config = dict(
    dataset='read English sentences (LibriTTS-R)',
    win_length=512,
    encoder_subsampling=4,
    fusion='cross_attention',
    label_smoothing=0.1,
    decoder_norm='rmsnorm',
    decoder_bias='none',
    decoder_inner_norm=False,
    residual_init='scaled_by_depth',
    shampoo_beta=0.99,
)
Rows from block 5 of the text decoder, named by matrix and row number. Rows with one number belong to one neuron. Each number is 128 + 32 x the weight over its row's rms, rounded and kept within 0 to 255. All counts start at 0. After the name is the row's rms in percent of the matrix's.
# fc1: MLP up (decoder.blocks.5.mlp.fc1.weight, 1152x192), inputs 96-191
# fc2: MLP down (decoder.blocks.5.mlp.fc2.weight, 192x1152, transposed), outputs 96-191
fc1.1095 086 [ 91  71 103 169 139 145 137 161 157  96 182  93 102  81 131 168 102 213 112 202 103 119 134 154 101 111 141 117 183  92 125 144  95 125  79  84 123 148 154 164 100 144 154 135 105 144  87 119 129 165  97 104  90 157  82 120 110 153  83 124 112 142 182  90 129 146  79 153 197 158 138 132 176  75 134  91  83  71 166 103 116 127 133 182  89 168 112  65 140 124 125  72 180 122 112  88]
fc2.1095 098 [133 125 106 130 128 164 132 127 114  90 127 173 121 139  65 185 142  89  98  90 115 129 125 162 153 114 124 100 113 126 131 146 144 152 129 166 123 139 143 134  97  86 119 170 180  80 157 118  64  89 190 148 126 162  70 109  92 113 130 172 140 131 108 128 123 142 112 125 133 119 178  92 183 135 210 154 171 114 177 175 131 120 103 107 112  59 111 130 161 164 135 112 178 179 121 131]
fc1.1096 101 [123 182 142 114 128 141 116 120 124 124 127 151 110 118 123 148 159 175 156  76  90 180 111 148  86 101  89 159 197 182 137 110 184 144 133 138 133  97 149 123 121 101 124 154  63  83  95  84 133 128 125 137 138 127  82  59 108 164 126 123 108 155  90 158 144 123 179 122 176 115 130 121 118  72 136  79 183 113 131  83  65  68 134 137 123 142 127 125 104 123 151 139 122 130 152  89]
fc2.1096 102 [176  94  87 137 161 150 135 124 143 149  74 161 105  89  94 129 181  63 114 167  92 124 148 116 121 176  88 150 103 114 139 176 125  82 104 115 119 158 123 123 189 153 159 163 223 153 153 161 116 216 121 134 195 112 181  97 128 152 105 122 114  89 139 128 185 140  92 111 109 135 182 151 114 121 162 136  71  86 141 164  97 117 171  69 184 155 141  90  66 171 129  73 145 136 131 106]
fc1.1097 101 [ 89  86  88 142 118 143 149  73 111  57 128 132  86  88 156 174 112  70 141 109 112 119 148 125 143 133 130  73 129 140 145 122 184  66 166 136 120 122 101 130  90 157 101 124 142 148 130 117 141 141 138 148 146 172  87  86 160 149  88 167 143 153  93 155 119  94 130 129 115 119 154 144 162 134 171 115 127 127 146 165 178 114  62  78 158 134  88 109 124 188 160 151 129 124 102 138]
fc2.1097 097 [161 168 113 119 168 102 154 174 116 200 113  91 113 142 100 115 132 154 119 168 159 175 119 103 168 115 136 128 120 153 106 129 127 171 111 117 107 104 143 117 165 120 160 140 136 178 143 132 119  88 148 120 153 113 101 138  94 108 129  85 126 164 107  96 144 180  68 112  58 119 112 151  97 123 108 171  88 132  52  72  66 133 169 150 133 117 185  65 121  97 172 155 101 105 117  98]
fc1.1098 102 [ 67 147 173 154  93 125 118 122 125 145 149 153 157 124 173 120  74 117 165 135 170 133 169  58 136 107  93  92 120 144 142 124 117  98  68  93  83  48 230 168 127 149 133 130  96 152  89 153 142 159 153 114 118 139 145 146 128 127 120 110 118 126 111 165 124 107 137 185 111 136 162  97 117 109 124 184 156  99  87 175 116 158 117 158 185 140 106 127 138 115 115 101 191  85 115 164]
fc2.1098 099 [160  83 133 129 127 121 129 121 131 168  95 114 165  93 112 154 188 134 120 112 108 110  84 177  85 156 190 129 186  91 152 177 148 177 168 171 126 184  72 152  98 164  90 110  68 128 123  67 177 107 105 108 102 150 115  90 174 110 187 137 137 119 185 103 144  64 147 137  35 161 122 188 168 160 163 171 105 142 129  88 112  90 170 111 111 135 129 108 171 107 117 112 118 167 115 109]
fc1.1099 099 [145 104 161 114 102 163 156 148 154 116 175 174 110 120 135 119 138  86 170 150 159  70  94 111 156 130 152 156 124 186 146  89 118  62 139 126 111 157 163 154 204 151 171 130 104 170 102 153 139 109 135 133  93 158 175  95  84 122 141 108 115 136 157 147 107  53 124 133 141 170 155  88  99  95 100 164 118  48 142 208 149 184 142 177  93 124 120 160 128 161 163 116 181 143 208  89]
fc2.1099 095 [105 159  76 145 129  88  98 117 147 147  84  46 138 156 109 100 146 137 128 107 130 183 141 106  71  93 168 160 129  92  96 104 126 189 155 162 159 144 167 125  67 136 116 158 194 147 160 110 150 120 149 152 179  63 148 125 132 146 120 163 183 135 170 138 101 117 128 157 161 147  74 159  97 129 141 108 152 105  97 171 133  94  95  69 143  87 155 109 118 142 111 130 127 140  65 132]
fc1.1100 095 [142  68 181 121 112 133 157  91  39 128 168 105 140 176 168 134 226 113 189 144 147  93 136 130 135 126 148 102  97 139 176  93 102 111 140 128 131 106  95 142 138  91  63 129 125 174 129 232 115 112  46 167 131 148 185 117 116 186 128 104  79  92 106 137 115  99 138 109 141 155 108 143 133 149 155 133  70 144 173  83 134 181 178 106 165 113 153  94  68 134 110  88 130 178  51 128]
fc2.1100 100 [111 128 169 126  56 182 155 175 121 135  74 114 102  95 126 140 140 166 134 127 164  99 152 142 110 145 109 156 159 104 105 160 139  93 154 111 124 166  62 123 157 138 166 207  87  96 152  61 123  67  98  92 129 119  89 187 134 139  79  94 167 141 112 171 133 167  98 130 109 204 123 110 118 164  71 130 136 180  81 149 134 120 113 138 106 183 146  97 149 153 117 120 128 107 192 143]
fc1.1101 098 [108 108 116 119 173 127 109 119 150 155 119 185  93 172  65  89  69 120 138 140 141 151 116 138 123 110  84 116 123 189 140  96 119 139 117 133 154  67 122  76 124 144 154 124 119 153 177 137 166 172 134 111 156 171 127 105 148  95 130 115 115 138 117 189 123  85  92  98  97 173 135 155 158 177 180  97 117 126 161 163 126  78 143 141 143  84 147 128 138 194 175 136 126 106 126 111]
fc2.1101 096 [167 106 194 137 119 143  93 159 174 155 157 117 167  88 112 118 129 160 111  79 102 144 155 124  97  64 157 112  83  98 109 177 130 130 103 131  92  90 150 142  92 147 198 171  94 134 106 104 129  92 173 103  93 107 125 107 114 122 103 137 244 139 173 149 131 100 162  66 105 168 123 157 148 112 141 115 129 163 113  29 109 104 164 146 179 170 163 179 153 170 169 142 124 128 121 123]
fc1.1102 107 [147 110 104 127 138 127 138 101  94 104 175 155 158 211  65 180 149 111 183  87 133 136 100 140  96 114 113 119 136 114  94 164 150 154 179 119 171 115 133  77 189  98 137 158 157 163  78 135  96 113 182  85 105 142 125 100 168 140 135  93 148 104 103 181 152 101 123 116 118 130 123 162 155 130 145  86 201 198 156 121 141 128 125 103 115 144  95 101 107 182 128  97 182 145  72 115]
fc2.1102 109 [ 74  83 123 124 171 139 150  97 186 197 103 149  73 110 165 177 143 201 129 184 171 153 173 117 154 113 117  66 130 159 110 150  98  89 154 124 116  72 178 147 142 118 100 113 123 121 139  32  71 156 108 125  58 131 145 112 128  94 171 138 114 142 137 105 141 117  79 175 133 157  87  94 173  89 132 155 137 133 157 141 105 154 153 112 145 189 132 156  88 138 118 110 168 161 157  65]
fc1.1103 097 [142  99 111 103 134 139 167 114  80 158  92 119  99 165 165 122 124 202  83 153  94 102 112  87 117 113 215 176 154 152  88 143 134 118 133  82 156 107 185 147 107 128  77 109  85 149  89 160  87 160 125 102 138  76 151 143  95 122 156 200 130 128 142 152 150 159 190 129  81 112  78 145 124 128 152 112 132  90 124 117 151  72 113 148 122 114 137 103 108 157 137  85 106  62 116 183]
fc2.1103 098 [222  29 140 154 163 116  48 172 152  45 121 161 104 130  78 115  91 119 144  68 107 122 136  91 102 171 119 147 147 160 118  96 118 158  98 122 134 171 113 127 153 158 151  87 155 130 100 131 139 148 106 151 124 173 202 111 117 154 191  82 170 108 140 108  92 115  84 125 141 125 162 101 136 175 135 103 112 150 147 139 126 164 124 161  83 149 157 121 121 141 126 153 135 136 128 166]
fc1.1104 104 [183 189 112 134 151 171 123 103 125  69 106 114  85 106 106 138 116 145  84 139  26  89 124 147 113  65 183 113 158 110 111  91 135 131 160  92 163 126 118 132 123 167 183 102  93 125 138 168 123 139 125 147  93 136 228  85 129 155 173 177 118 115  58  97 123 125 122  91 147  59 123  82 110  79 130  94 113 118 144 146 128 158 122 105 129 101 111 131 141 126 106 143 110 124 141 112]
fc2.1104 113 [135  90 176 133 125 178 117 152 160 125 119  90 112 101 102 178 157  85 158 118 116 119  84 134 102  92 153  80 127 217  79 114 164 136 172 154 148 152 100 147  99 144  85 101 128 156 175  97  96 103  98 154 108 125 186 132 165 141 122 109 163 215 176 120 125  47 116 167  85 135  92 172 130 157 122 105 184 147 139 168  99 134 154 112 129 125  95 120 191  94 134 124 152 121  97 138]
fc1.1105 100 [190  84 128 110 111 122 125 163 118 150 157 150  99 138 131  90 175 128 109 147 128  50 137 155  49 116 119 147 167  81 128 178 125 145 129 135 185  67 138 129 184 106 173 139 143 124 119 164 130  75 222  90 166 129  68 131 109 180 189 139  95 126 117 118 149 118 138 120 128 105 126 144  70 137 140 125 152  71 182 153 105 133 112 123 125 123 140 111  94 127 162 103 132 102 120 139]
fc2.1105 108 [110  96 195 101 116 105 132 119 112 142 113 147 151  82 177 201  93 144 151 115 175 144 150  66 225  59 101 147  96 187 131  59 159 148 114 114  93 164 198  99 140  69 122 111  82 117 128  85 170 164 125 149  95  85 164 117 136 122 130 160 124 157 133 124 105 118 115 134  72 164 110 143 150 108 131 141 112 117  82  89 160 136  76  53  82 158 121 127 101 119 144 134 148 150 134 119]
fc1.1106 096 [137  80 102 122 146 154 150 143 110  90 111 169 110 130 132 124 122 152 124 127  95 129 130 127 112  96 159 117 220 156 129 143 162 141 104  87  84 140 126  97 116  87 192  91 156 144  81 108 134 138 149 118 124  96  82 162 123 151 106 128 118 153  88  90 104  78  83 109 104 115 180 139  51 162  99  83 128 115 122 133 149 156 157 106 118  97 163 122 130  99 125 139  95 144 122  78]
fc2.1106 098 [115  92 143 168  94  87 163 126  84 170  65 132  86 113 167 167 121 143  66  98 124 104 188 125 132 161  82 141 148 176 100  82 113 124 114 179  89 123 153 163 124 137 129 169 150  63 146  74 149  54 154 196  47 147 168 128 124 139 119 123 109 103 138  83  89 106  95 122 218 114 103 147 151 119 148  61  97 142 125 124 162 187  83 143  71 111 130 162 160 123 152  77 174 129 141 169]
fc1.1107 103 [158 130 139 147  81 184  94 124  78 186 146 139  95 119  84  87 126 145 184 144 106 110 156 123 133 168 127 124 204  84 181  78 149 121 118 119 119 135 107 181  80  92 150  88 128 124  87 173 175  87  81 123 115 105 114 166 141 111 134  94 197 128 192 155 108 138 187 158 161 101 132 188  90 124 169 146 160 191 147 116 112  89 109 106  63 134 115 153  95 130 121  82 139  81  38 139]
fc2.1107 099 [163 110  99 179 108  74 168 151 122 102 151  84 136 115 141 190  90  88 108  95 143 125 105 164 163 135 134 198  90 119  84 132 110  97 157 113  97 158 167 175 122 177 160  63 134 128 164 170 128 158 157 111 124 114 102 142  99 141  85 121 158 180  94 153  88 111 142 107 116 147 130 104 123 147  95  74 114 131 128  62 202 109 147 122 179  82 123 144 136 142 125 173 139  63 136 147]
fc1.1108 090 [112  59  71 180  99 165 104 141 103 163 132 157 101  91 176 103 104 153 119 168 134 103 119  70 137 128 115 164 126 100 127 117 147 158 163 125 138 148 159 123 122  92 124 116 110  74  70 161 208 130  90 142  68 160 108  98 176 141 115 118 108 162 131 124 150 125  86 162 114  72 142 137  89 153 140 130 151 142 158 108 103 117 180 177 153  89  81 142  87 136  82 156 110 107 134 132]
fc2.1108 091 [156 143 180 121  89  61  68 137 160  69 111 130 149 144 119 146  99 187 108 134 149  77 113  71 126 187 111 146 130  93 157  58 193 133  87 158  84  99 215 159 121 128 186 128  72 168 155  82 140 155 141 109 117 115 150 149 199 156 124 104 194 121  79 103 171 152 140 155 117 116 163  95 159 106 159  87 122 121  69 121  83 177 123 175  81 154 136 143 168  92  90 114 161  94  91 186]
fc1.1109 104 [102 142 123  87 123 137 155 144  88 141 142 148 126  88 151  97 146 135 181 131 150 141  87 103  59 177 100 165 122 112 130 183 140 134  76  97 130 125 139  63 130  95 151 128 177 156 110 148 118 106 166 146 145 174 116 106 125 133  82 124  86 126 136 143 152 199 149 102  89 159 106 132 137 151 116  96 173 169 131 137 187 129 141 111  95 118 145 177  63 119  65  93 135 144 144 147]
fc2.1109 104 [154 126 136 140 138  98 142 144 174 163 150  98 128 131 154 128  78  82 141 156 147 145  87 170 137 128 107 164 127 172 107 154 103 174 106 132 126 180 127  59 171 101  95 156 121 107  67 118 157 126  88 153  70 124 151 172  79 114 136  72 132 129 134 161  87  89 101  88 135 155 126 142 163 197 126 120 104  53 149  97 137 150  91  64  81 177 134  84 138  96  92 133 129 113 142  39]
fc1.1110 102 [128 132 110 130 126 155 123 154 133  55 111 137 106  84 156 109 157 130  92 159  38 135 107 144 154 104 108 148 173 139  89  87 108 137  91 145 176 169 132  97  76  79 105 145  89 152 156 126  94  98 162 135 136 141 157  94 127  97 116 118 157  91 170 153  74 185  71 138 219  54 113  93 113 137 160 130 150 122 168 112 145 128  99 137 109 130 152 111 187  98 101 107 126 107 145  93]
fc2.1110 103 [119 104 149  73 111 165 181 192 149  75 177  82 176 141 159 124 154  85 103 161  87 144 108 116 129 133 147 115  19 139 101  72 159 148 178 138 125  98  99 122 153  92  93 166 104 128 151 128  99 124 132 149  81 127 140 195 130 106 127 155 116 120 143 123 163 120 165 156 142 132 132  94 157 135 140 122 109 121 198  87 105 183 178  83 142 104 153  89 137 104 105 140  99 103 204 211]
fc1.1111 106 [141 144 147 104 154 123 129  93 107  85 113 173  19 154 154 130 137 135 139  72 131 126 121 110  80 182 171 102  91 125 167 152  90 116 147 194 128 116 147 158 117  68 107 148 119 161 172 107 154 156 136 165 140 118 154 111  98  74 155 125  59 149  78  95 152 161 164 113 125 164  95 175 124 138 131 104 179 144 145 120 101 176  96 166 141 128 161  98 134 168 108 108 115  93 172 116]
fc2.1111 106 [144 188 122 126 114 158  82 136 119 162 100 123 190 134 124 115 157 115  71 146 132 170 136 124 121 162 156 145 118  92 127 111 146 161 121 140 153 106  93 110 140 157 132  86 117 139 165 103  99  86 164  67 129 135 141 105  97 161 108 166 141  97 129 138 145 186 127 180 128 134  90  97 165 143  89 130 118  91 112  72 102 134 144 144 114  70 157 193 143  96 126 133 125 123  78 161]