A small encoder-decoder audio transcriber, trained from scratch.
Model: encoder arch transformer, encoder norm layernorm, encoder layers 12, encoder width 256, decoder width 192, decoder norm rmsnorm.
Training: 7800 steps, batches of 64.
Data: trained on read English sentences (LibriTTS-R), 31.9 epochs.
Rows from block 4 of the audio encoder, named by matrix and row number. Rows with one number belong to one attention dimension. Each number is 128 + 32 x the weight over its row's rms, rounded and kept within 0 to 255. All counts start at 0. Numbers have three digits each. After the name is the row's rms in percent of the matrix's.
# v: attention value (encoder.blocks.4.attn.v.weight, 256x256), inputs 0-127
# proj: attention output (encoder.blocks.4.attn.proj.weight, 256x256, transposed), outputs 0-127
v.62 093:140139110149084081122123128095098130117133145161127117142097124155170069086085146092086144104117155096094147136107178068143166169117100116138128082076126177091125157123068065133138157099189153174132120119093152124169145130150134123118109024088143089152162187132122174162110123101162076147127152105122120112155092084110099134153109108099151082142091166137106134161125144132124195126126
v.63 098:124108093114184159225163131124078092076213126117135164115164207121117118148148114102155153167103085094086104119092101151129045181103125117131144120093109075091128086090155171161211117142111061144163141078163120120117071102113144138151165147113141057076083121076079116092149162101087147187122151160110119137173143129154164090143108161142059113116155147149138128152128108153092147176167
v.64 096:131061108197166136156090189148131120125111110141091155119122148130098166116060126145129114136127107092174097110104097128151192061065111104177084136100072077139127214145145137131171096113118146150158063165164107155164210105163144147049076094138129141150132163148135138135134155096198045120142110152121154181131064130192162127075196135096105120110122182117134130121161124105161198089112
v.65 106:040151162101150146134131154158137144139159088166088126107118156131155116116123160106116150199195096150131089113169087121173119117150147119096148156108141157148134198133147103143139134179121072125127122191078181131099144119115095103111087100150155110132103137059104110187177086090204092114100159118174163152075182148090129152091104125156082088100194123067141146108090136170138088163116
v.66 101:112162102074133138146107171118129098113130068201150139138143168141127111164095077058122129034136150145186120137107125095131169163118148171105110185191141118127119178109135163166142119135118119114096102140091125139115122138122115082118145147178163162083100098146145115141167104137203110126126175139136118155145055109096135173109088186115227108058099125095142068088143160102119083150152
v.67 100:135153124132124116066103173133092158109207147112108101155172185158173145135107111130154164135136131089162143183099110095109137131121159143092144201141150104108146160136125137162090099117118122110211181176166133077174150181084145130135146170111180147167127144148157111088137141179129067150115125081097165101143180093084091172169118153140108094175046175107052144100158144195167133148128
v.68 097:148152132133113170093145136141142090141107093133111119087180122088077164144081100143132155165040145151129123118080152148166164069110074085139117132091129183192126132154103158129142106123079081106156085097123114113192162136087182135111103095096157164112122156105191120121155121178148116129163103083148156132090119150099116155094154115168148135146086165081179100130123122171104131146182
v.69 097:117106160136107170155105112143146135174156096101074110132154113121077121105077108177192160147068103110138086078150108144108140120101138176132114155124117191112150164153106135097084114156151130164179096128111116123106118071067099106090126160131107211112116155176200069139071106079129138101142090210093104104098151132192157144185090099152109073091162131122130147104129207108173120155121
v.70 101:126108124131134216124152165080164080130107140148158146076196125108104134068141107080091133121126073113210165101154140113140184086125141057159116033148127170115138143095109128134127072098072109137110166152141130104077123159134116112105093109109150128248094142113167184155151110027136105119153173123143115130201080103174152150122119102144136082151131128106115120165151085081103143151145
v.71 106:137157166126058133143136117182119110118165183150116137100163123137121092097125125105095148109160177068106155163142141114180147107106090126093090077161100123147077108135145125154149126088154089192137079117224114093078080153094126124112141144132081078195151178140113117096112109107135139142148138134116097116118126174110154128165085142150136166166106167135113175177117104086143164151102
v.72 098:123094197164091116131127146103128111121167111140099195112153098134178079097140180119116067130150111144145073166160171134087153162145130143142142132126167093096087206148188106177115125146173159159157120132083126183166110096142156149082127112138090168073089140154130110070155099130099086107144094097118189138088103161162138148146108144207127157116029086147112152140138085148114113098127
v.73 104:168103116103096113134126109116117159200048111148169134151126118186090136117155151076111068133154116127135099049128115103122141137127121060167098098146132097165155055168157105084125146081108113127178134075102126129073096100083159158188143088145137137109114157104149145102146150107081101108102101145169138162188070093167076097115135122128127141153206127126090145115119113131080094131141
v.74 101:147112105092105097144153154195166088102107129208135111143129149164129168127165117084124158088151173125121129146172126118158152135177134138177117083100059143124172151114162114138153114107142171152052081146150124164117161106203096133121100114147114200166097156126130139132122183145066178137138167096086118129154156126103140098147190129120172086125131082149070083092135126158091145171143
v.75 106:085143160114152107162134114123085131211190186122137154159107170091090112145108150089129081162162064102145121103126200088091108101114148142097162230091161153159157070148117108187118127143145158118148117119063096143153150176150110195117091209134129160060119122148076097067175149148186158150112102117138087142109099147106120099091127158147175094154176165079127085141090099121191125122102
v.76 093:175121088087153141154131139139118137180163135072131115101093186163127144135120117107119176065133156136126182155138069126183112112116078136105121117069085111172131101095164122108140123123156128142115158114128099135147122183157169102108143085153120156130059158139175102206144127126121075149122117147133195166123094069089099126109084161123176089168150101151130111113093137062145118152130
v.77 101:151181137131112144185177194125122079107137160132079147097154090086222129124175206116122138077144124130127145080148095152122198113124130177154130135171118156131113114055114160132128145158093119213132118124118127144116120139167115108124105150151117156128136107085162096164146127137128104125120098140151181135105104143133106092144127099047172105094146109197172167176129070058080156062078
v.78 102:191121152100154150156127187146132105158227138127108100141164102140097097099139156170161161209067080157107118108078175151108130127097092063142151157126092128084090152146103140107141154126126196140095083140152163097130144135063155134114171144149127085097071102147150164115124068141113169152118147077131091171074134150078105112144117120138157113166137105105188079150108164139132149178138
v.79 095:138140109135093123175121128154122130079065166111102092187075090157140088143111135104103090102151139092158178123126153091171097102152119168170191174141119094114157132120139181127074116056142138089170180147094111162144096154137155093116092091084119062139114141122169137136053082102098122126116094154153070133163150176178179178083118106133153131110069135122074103070050064100147105083091
v.80 101:154116136097110057151145138097172135124127117031136113113123086143124088203102126148133059142131118147129108104145169107149165120167095128152163101149092120107114134113127172065135118145133150121150116089071119162227152120151062110085095168141116144144178140083140199091181119112127137105139057118142138173095118116122123105135078123103105117137195148110153113119135140151117158162152
v.81 109:127109115140108120086120142123100125120102076105089112169121134116131115098137113114090139130082097150102152204101117151050150142110191166153130113138137158216130146098138125111099138111146086088104080109072098104146134120105149128083165160153049120156197107101100120138109129175214165158196150144191161067144151144136145158139128106130168153077062148097086131072226115122091123147127
v.82 102:159121142126130113164172162144086134094136092155111133121137085109120179136116128089158146192140121167059153060113241120100123064169126188019128071106105120090123123101148140097165143184151105200116100040151142166117068121164122115186066120137061137150110136130139147107134133131094094111142149101137092171130131139092084142073107111166181103136193053133083140108131082131181110132114
v.83 106:110197112140128115059157155137077127129106156117129163148137121104102133144110096116136117113147176101154109102157095085131132154091038165099131116083125139155169065207154110145098112131167178121181141110144124117074114119088108129179147141061147196071107180169090134159074077114137098151131117149100192158095141136134103140109141123123099129114113129143146161187161173077150160120144
v.84 100:087123152157147114117147125123074098126079162122102114151128178074126095127142081167136063144145151117109122091140114091124109158174109126151116138078161085127135176077159106116111097163104121130150185129167073128119102112098169125171143142094114188137125109095125161150100102089121114187110126139079138103168093142179140131141164124060201121146071096179148127200150092120104104068083
v.85 100:123133119169137145087139190096114092148168159119148148131111142097170133123127115054156137116120135189200128154122091109120121069139093215127110148127126128112119097174159123122163150131089196155066142162153088153207132065121120102125118081140185125076120109151145179070086083152133145157147114104110163132086158164132132134118113146115077196151166178154137146095143106159099141108140
v.86 112:108091144111084107098138169133116087153090087101059173107138122117133165135142104109121138160172141167080149023117110122097132114157091072144118148144110131130104117105210169143101147186134116179170177100180172190139141077138086136136121097105137124157132127167136151163174136194155076109098137050122157128128156140103170158093085116158152118094157167115120149131148081182132101160126
proj.62 095:113093137165141140118169136194104164125149125130121115077159121096130187132164111135180119099148104186149133118130113160163116098121138176138137103127107099143159120112168132082136132196140157143072152154187079150085119102135147075105138204144080132087150062070133121152122138138132208066127129136117133189072106100192128136101138146165120121151113070089179084129123037116167137159129
proj.63 099:142114140169153143071166111110150129169095136108134068120129143109155125124136162086149053095128126166134105105169106087159112071187063119128090101156195129141101185128066117100076079132119142144113089185082120150129161139193145077117121100145202159197139091108146142135119119116122080109174102115129087050157149085085130173108166128087148130195102118051121154142076118080152117082112
proj.64 103:136214084069147170106127104163058124175120138105136127105165137121145069131160112183122159138114176108115126123135120124109077182098164194127140170203099158108080096102100060084093143130107151114133141082119132110115079144074049139203136113084120073093146095071161078160126071153069173152135124081091113064128147137125130159151100101136158099126160080122086114121119158121074102133122
proj.65 104:151096117163128152125103146130114104145069160074158104137132150143122138144142114111161115079080204134102139147126184196118144127118140119131143124123105088096129031177089164118170099094125177096166151062173111117167104154142125115160211166080098156117141159162140169085078135151121168141138086166100155080174069164158160113113150132119125183124065169167109101126150106121098141108152
proj.66 101:087061160169175105122131100118118118078112157040142136103119134109121130100157193147154148176103146092066150142091145117129079141178104115134155119023143151127171108131133132083082091153097110172139129047157134127116118116160103181159116067072140101172161121138114102070093107097077113137134110137117136159153153152166156114117130136147039150174122144145125124149119132142085149124109
proj.67 104:143130128166108150145145089166146157087090114159119211072112117106146151131133134097105068063134077186060155082123161187164165113122129123156145088186135132110127103108145058101197132148124143180070070035088104163128154132174109146135120112106127108131095077118101158124085118076180113117136096184163105137147130155192151111124142160113113100097193097111189125114085139109106128149165
proj.68 100:131119136093153080171099078096132165181159174085111136152108147154137109101124161134159084140168094097150121127132129130137094184138155160086098139183108096058096140111109098158168133135141152159119195132092157129081146104179087150195136136181146160127083116144079131144100121090185113119115115168105057098120131121139157122152139149068106124113155117160049155141148113148170134087122
proj.69 098:106128142125140129142166171147120090101093160165153128092092148135177123131165167115104091039169099134138129159126181107103088123108116148140150122144131082115129082150142066138172104114093101092104147125092153151100130151158164119143169180096144094110159090071041143131129154180117188172105155058162116138100109159093129125077084115077140209099116165134093091161075147166097164069158
proj.70 101:167151166073085064129127143162100154125148123125130125145077101134127086141123126127189112166115178156119156160091086105083109152133137138075114185118132129118157086151153150107066130125173190149128058104139125103198110086171116158178208063146099146057138139152127038113099147192127078199107100156111105089116149108073141100135127137120116165096175134156181103086098145147190081085135
proj.71 102:146135134143179082137114145049145111148117099136129113152144181056133151098148146152142103178114132181187114099154117152093134121108128152131156157129132151105158125095126075112098136162111192072126174159076126158146137168112115107173121118140150115050150105148192172107084112157142058091159079129117163144131113143154103121075123150095115112114188111118122120071125142156060098112111
proj.72 099:097150117135183121129055104097104164108090125118106040145116145098118107138047106142110197124140117138098148093100152112138126124118099064120113133121057118112144068148098132068098150110118121155105094183176115085071113159067144085202106130145136058153124159076125128122142155093151161122050151131151073089109111091079124128088107139112158102099176158089088118100091104146167143168149
proj.73 108:111094114136120148092072141124123130085180163150097159153130097079106095131111112115132139112122148135101139188163147116125125072150166158076171146122138109155161190034164211123176131157148192162131152158178136151135121120103106110155138159081131127078136122142156102117088111167141149138128165133166145105159139166146199157191100121102103086061042150165150068169170190130137151132144
proj.74 106:089125165122161156082127127090088127164133099103141134112111091084103091091101118183120155230081076132154129097129124078106100111105124143130151150084172129135093124146070159185121162152182065141202183081075096086098144115082121117143159097098114074089152120156144162152092062089189102081151115115150112130068109158103099143148089138142081179151115106109157136114097185104162133116114
proj.75 108:128122125155086119133131108148161117056132058124043103123140114139117124121152176153069192114061181135074189178146102163140105185153122083150113036156119122141132122095105149105171157142122131156133143132151151097120134124125201129103162102125129097156102163079184158135094087176046122163098139164122149131105152144105132116131177137157078130105096122217123132103157165134080125129155
proj.76 097:036151176124089075069127139157150112113087120165133156154131113099110131112099136177164086190121137097158092100157139145074141117112136118161081153184164203119133100130106138179108128160082146177190147082147158094113138170090045179181171148097146159139170067101075155114116150152164196098121155164101097131156123123184146141115178124155094143147182127095131133163150083161105139115111
proj.77 105:115093082054154110111098109129105156162092156142174097152137204129037129095072095167148152171124185128169149157135163127108120124094109065076119108132172147146087122168145107108126157088135153065179112147125108146187149117084114147155210076119108147159117126124066149142159131125113145122089177124095086133158142136130144186110156134167103170173073130082079167113141129170181076165134
proj.78 104:089127127147109127102110116105111148124067104114142092126078167057173156130166089082137113028171157089126152145208090108159110139114130133101133118131168131120144114096169137131118183161149072077098134128125170172153087162161105115181127165123128190199129182132156124162131134099133135072096110148157132070161123070171126144096142201141074120085160144122097200105110071151137079076147
proj.79 096:105138147094148168053108075125131115152180090140155176134179179130103106113146082115168167139126174141069098120104131112088180171152095158105110143108126122123092087107109098085144148168100137176141119078125147144116157132062124170147157138115087167097173118154101127108176167167105111131134164172148168114100125142160065088143153152125122106161131109129202147146247168146116132177148
proj.80 101:141158127157139204103099137210095139148132106149113126167120140120111154076177115145127204178092108125142148197113086180145108168098161096131095147122111113115109185110086072140120128146097102142126141097179110117096116157138161125157143140136148139127091053131117042157078112154132085149149156134189112080137138151131151143145174157132130151137073113138116134199106061157121109100037
proj.81 111:075150130096105158189143111143133126083178157118138119090120130101140147183127107124154062096164131131151126074133195120190131122107084144109078139136118094074132143148048138136137138060117135166095165099133117099123114164137120113150102108124167196100064123146154117124173122090068114125127090109123090164091122112118102105161093149123128155135098115134135156183048159167104099088124
proj.82 103:109137161105110115037110104085143134179144164062113133136100143111136114079151164163139145105108170142194100203113052104143102156096121058160167126140165135145094087131146120143107113115147158101140170216161114122107179130130133153124189156079191171137198101124131144168121117121140182154117100192077094087112098087160144116173151128080098181133111178142170098207129155092104116129117
proj.83 110:152127124142138144173116117124170141112125146128119148087153173163145151090136141081156098133143103105075107107130167226113097073133156124146118176162106074126087157087095148126166134116137089126092142106143147120188170055157112110113127091176095086123111079098150106079150162114148148115102163118141054107206115121143171106129122114056182081114105148106120089073102086102119095126119
proj.84 101:081127097097116175148157089109123118111199154119131131084110135156133118110125171111131208081121085140122195136129123108150099103115152135127140139198149162086168141189074169159145177130164150116103026160108145125125185132124064144093104151173063100098123140174110097112147146146112128102124173131150148190124158076051178150094107139215103143121133140103107106066145100110106142165119
proj.85 102:137142118128095107193163097148133109143109086107112122138138106140118151142130089186085108136166088056080118115134156124141088130110125058153190093133154131144158093099134063228092085116122051131150108103098171134097172139158155165126118142156121128185119152086150105162188161099156083128103146139136123117188121108181071114167110092112148055151141069086127083162097139110135148152160
proj.86 107:110115094125171150140116113097131182142195170166202118162126170142133086137113152166120122094083112120144159211158155138143058139103169164105115078125160160150121160181092140155163118130142170053144069099093031064193136157118148129134121166160127139113136146081174099096090105130139174131135168195148103166135131090164120115163154105100118144175137110163143130108107155113139174094144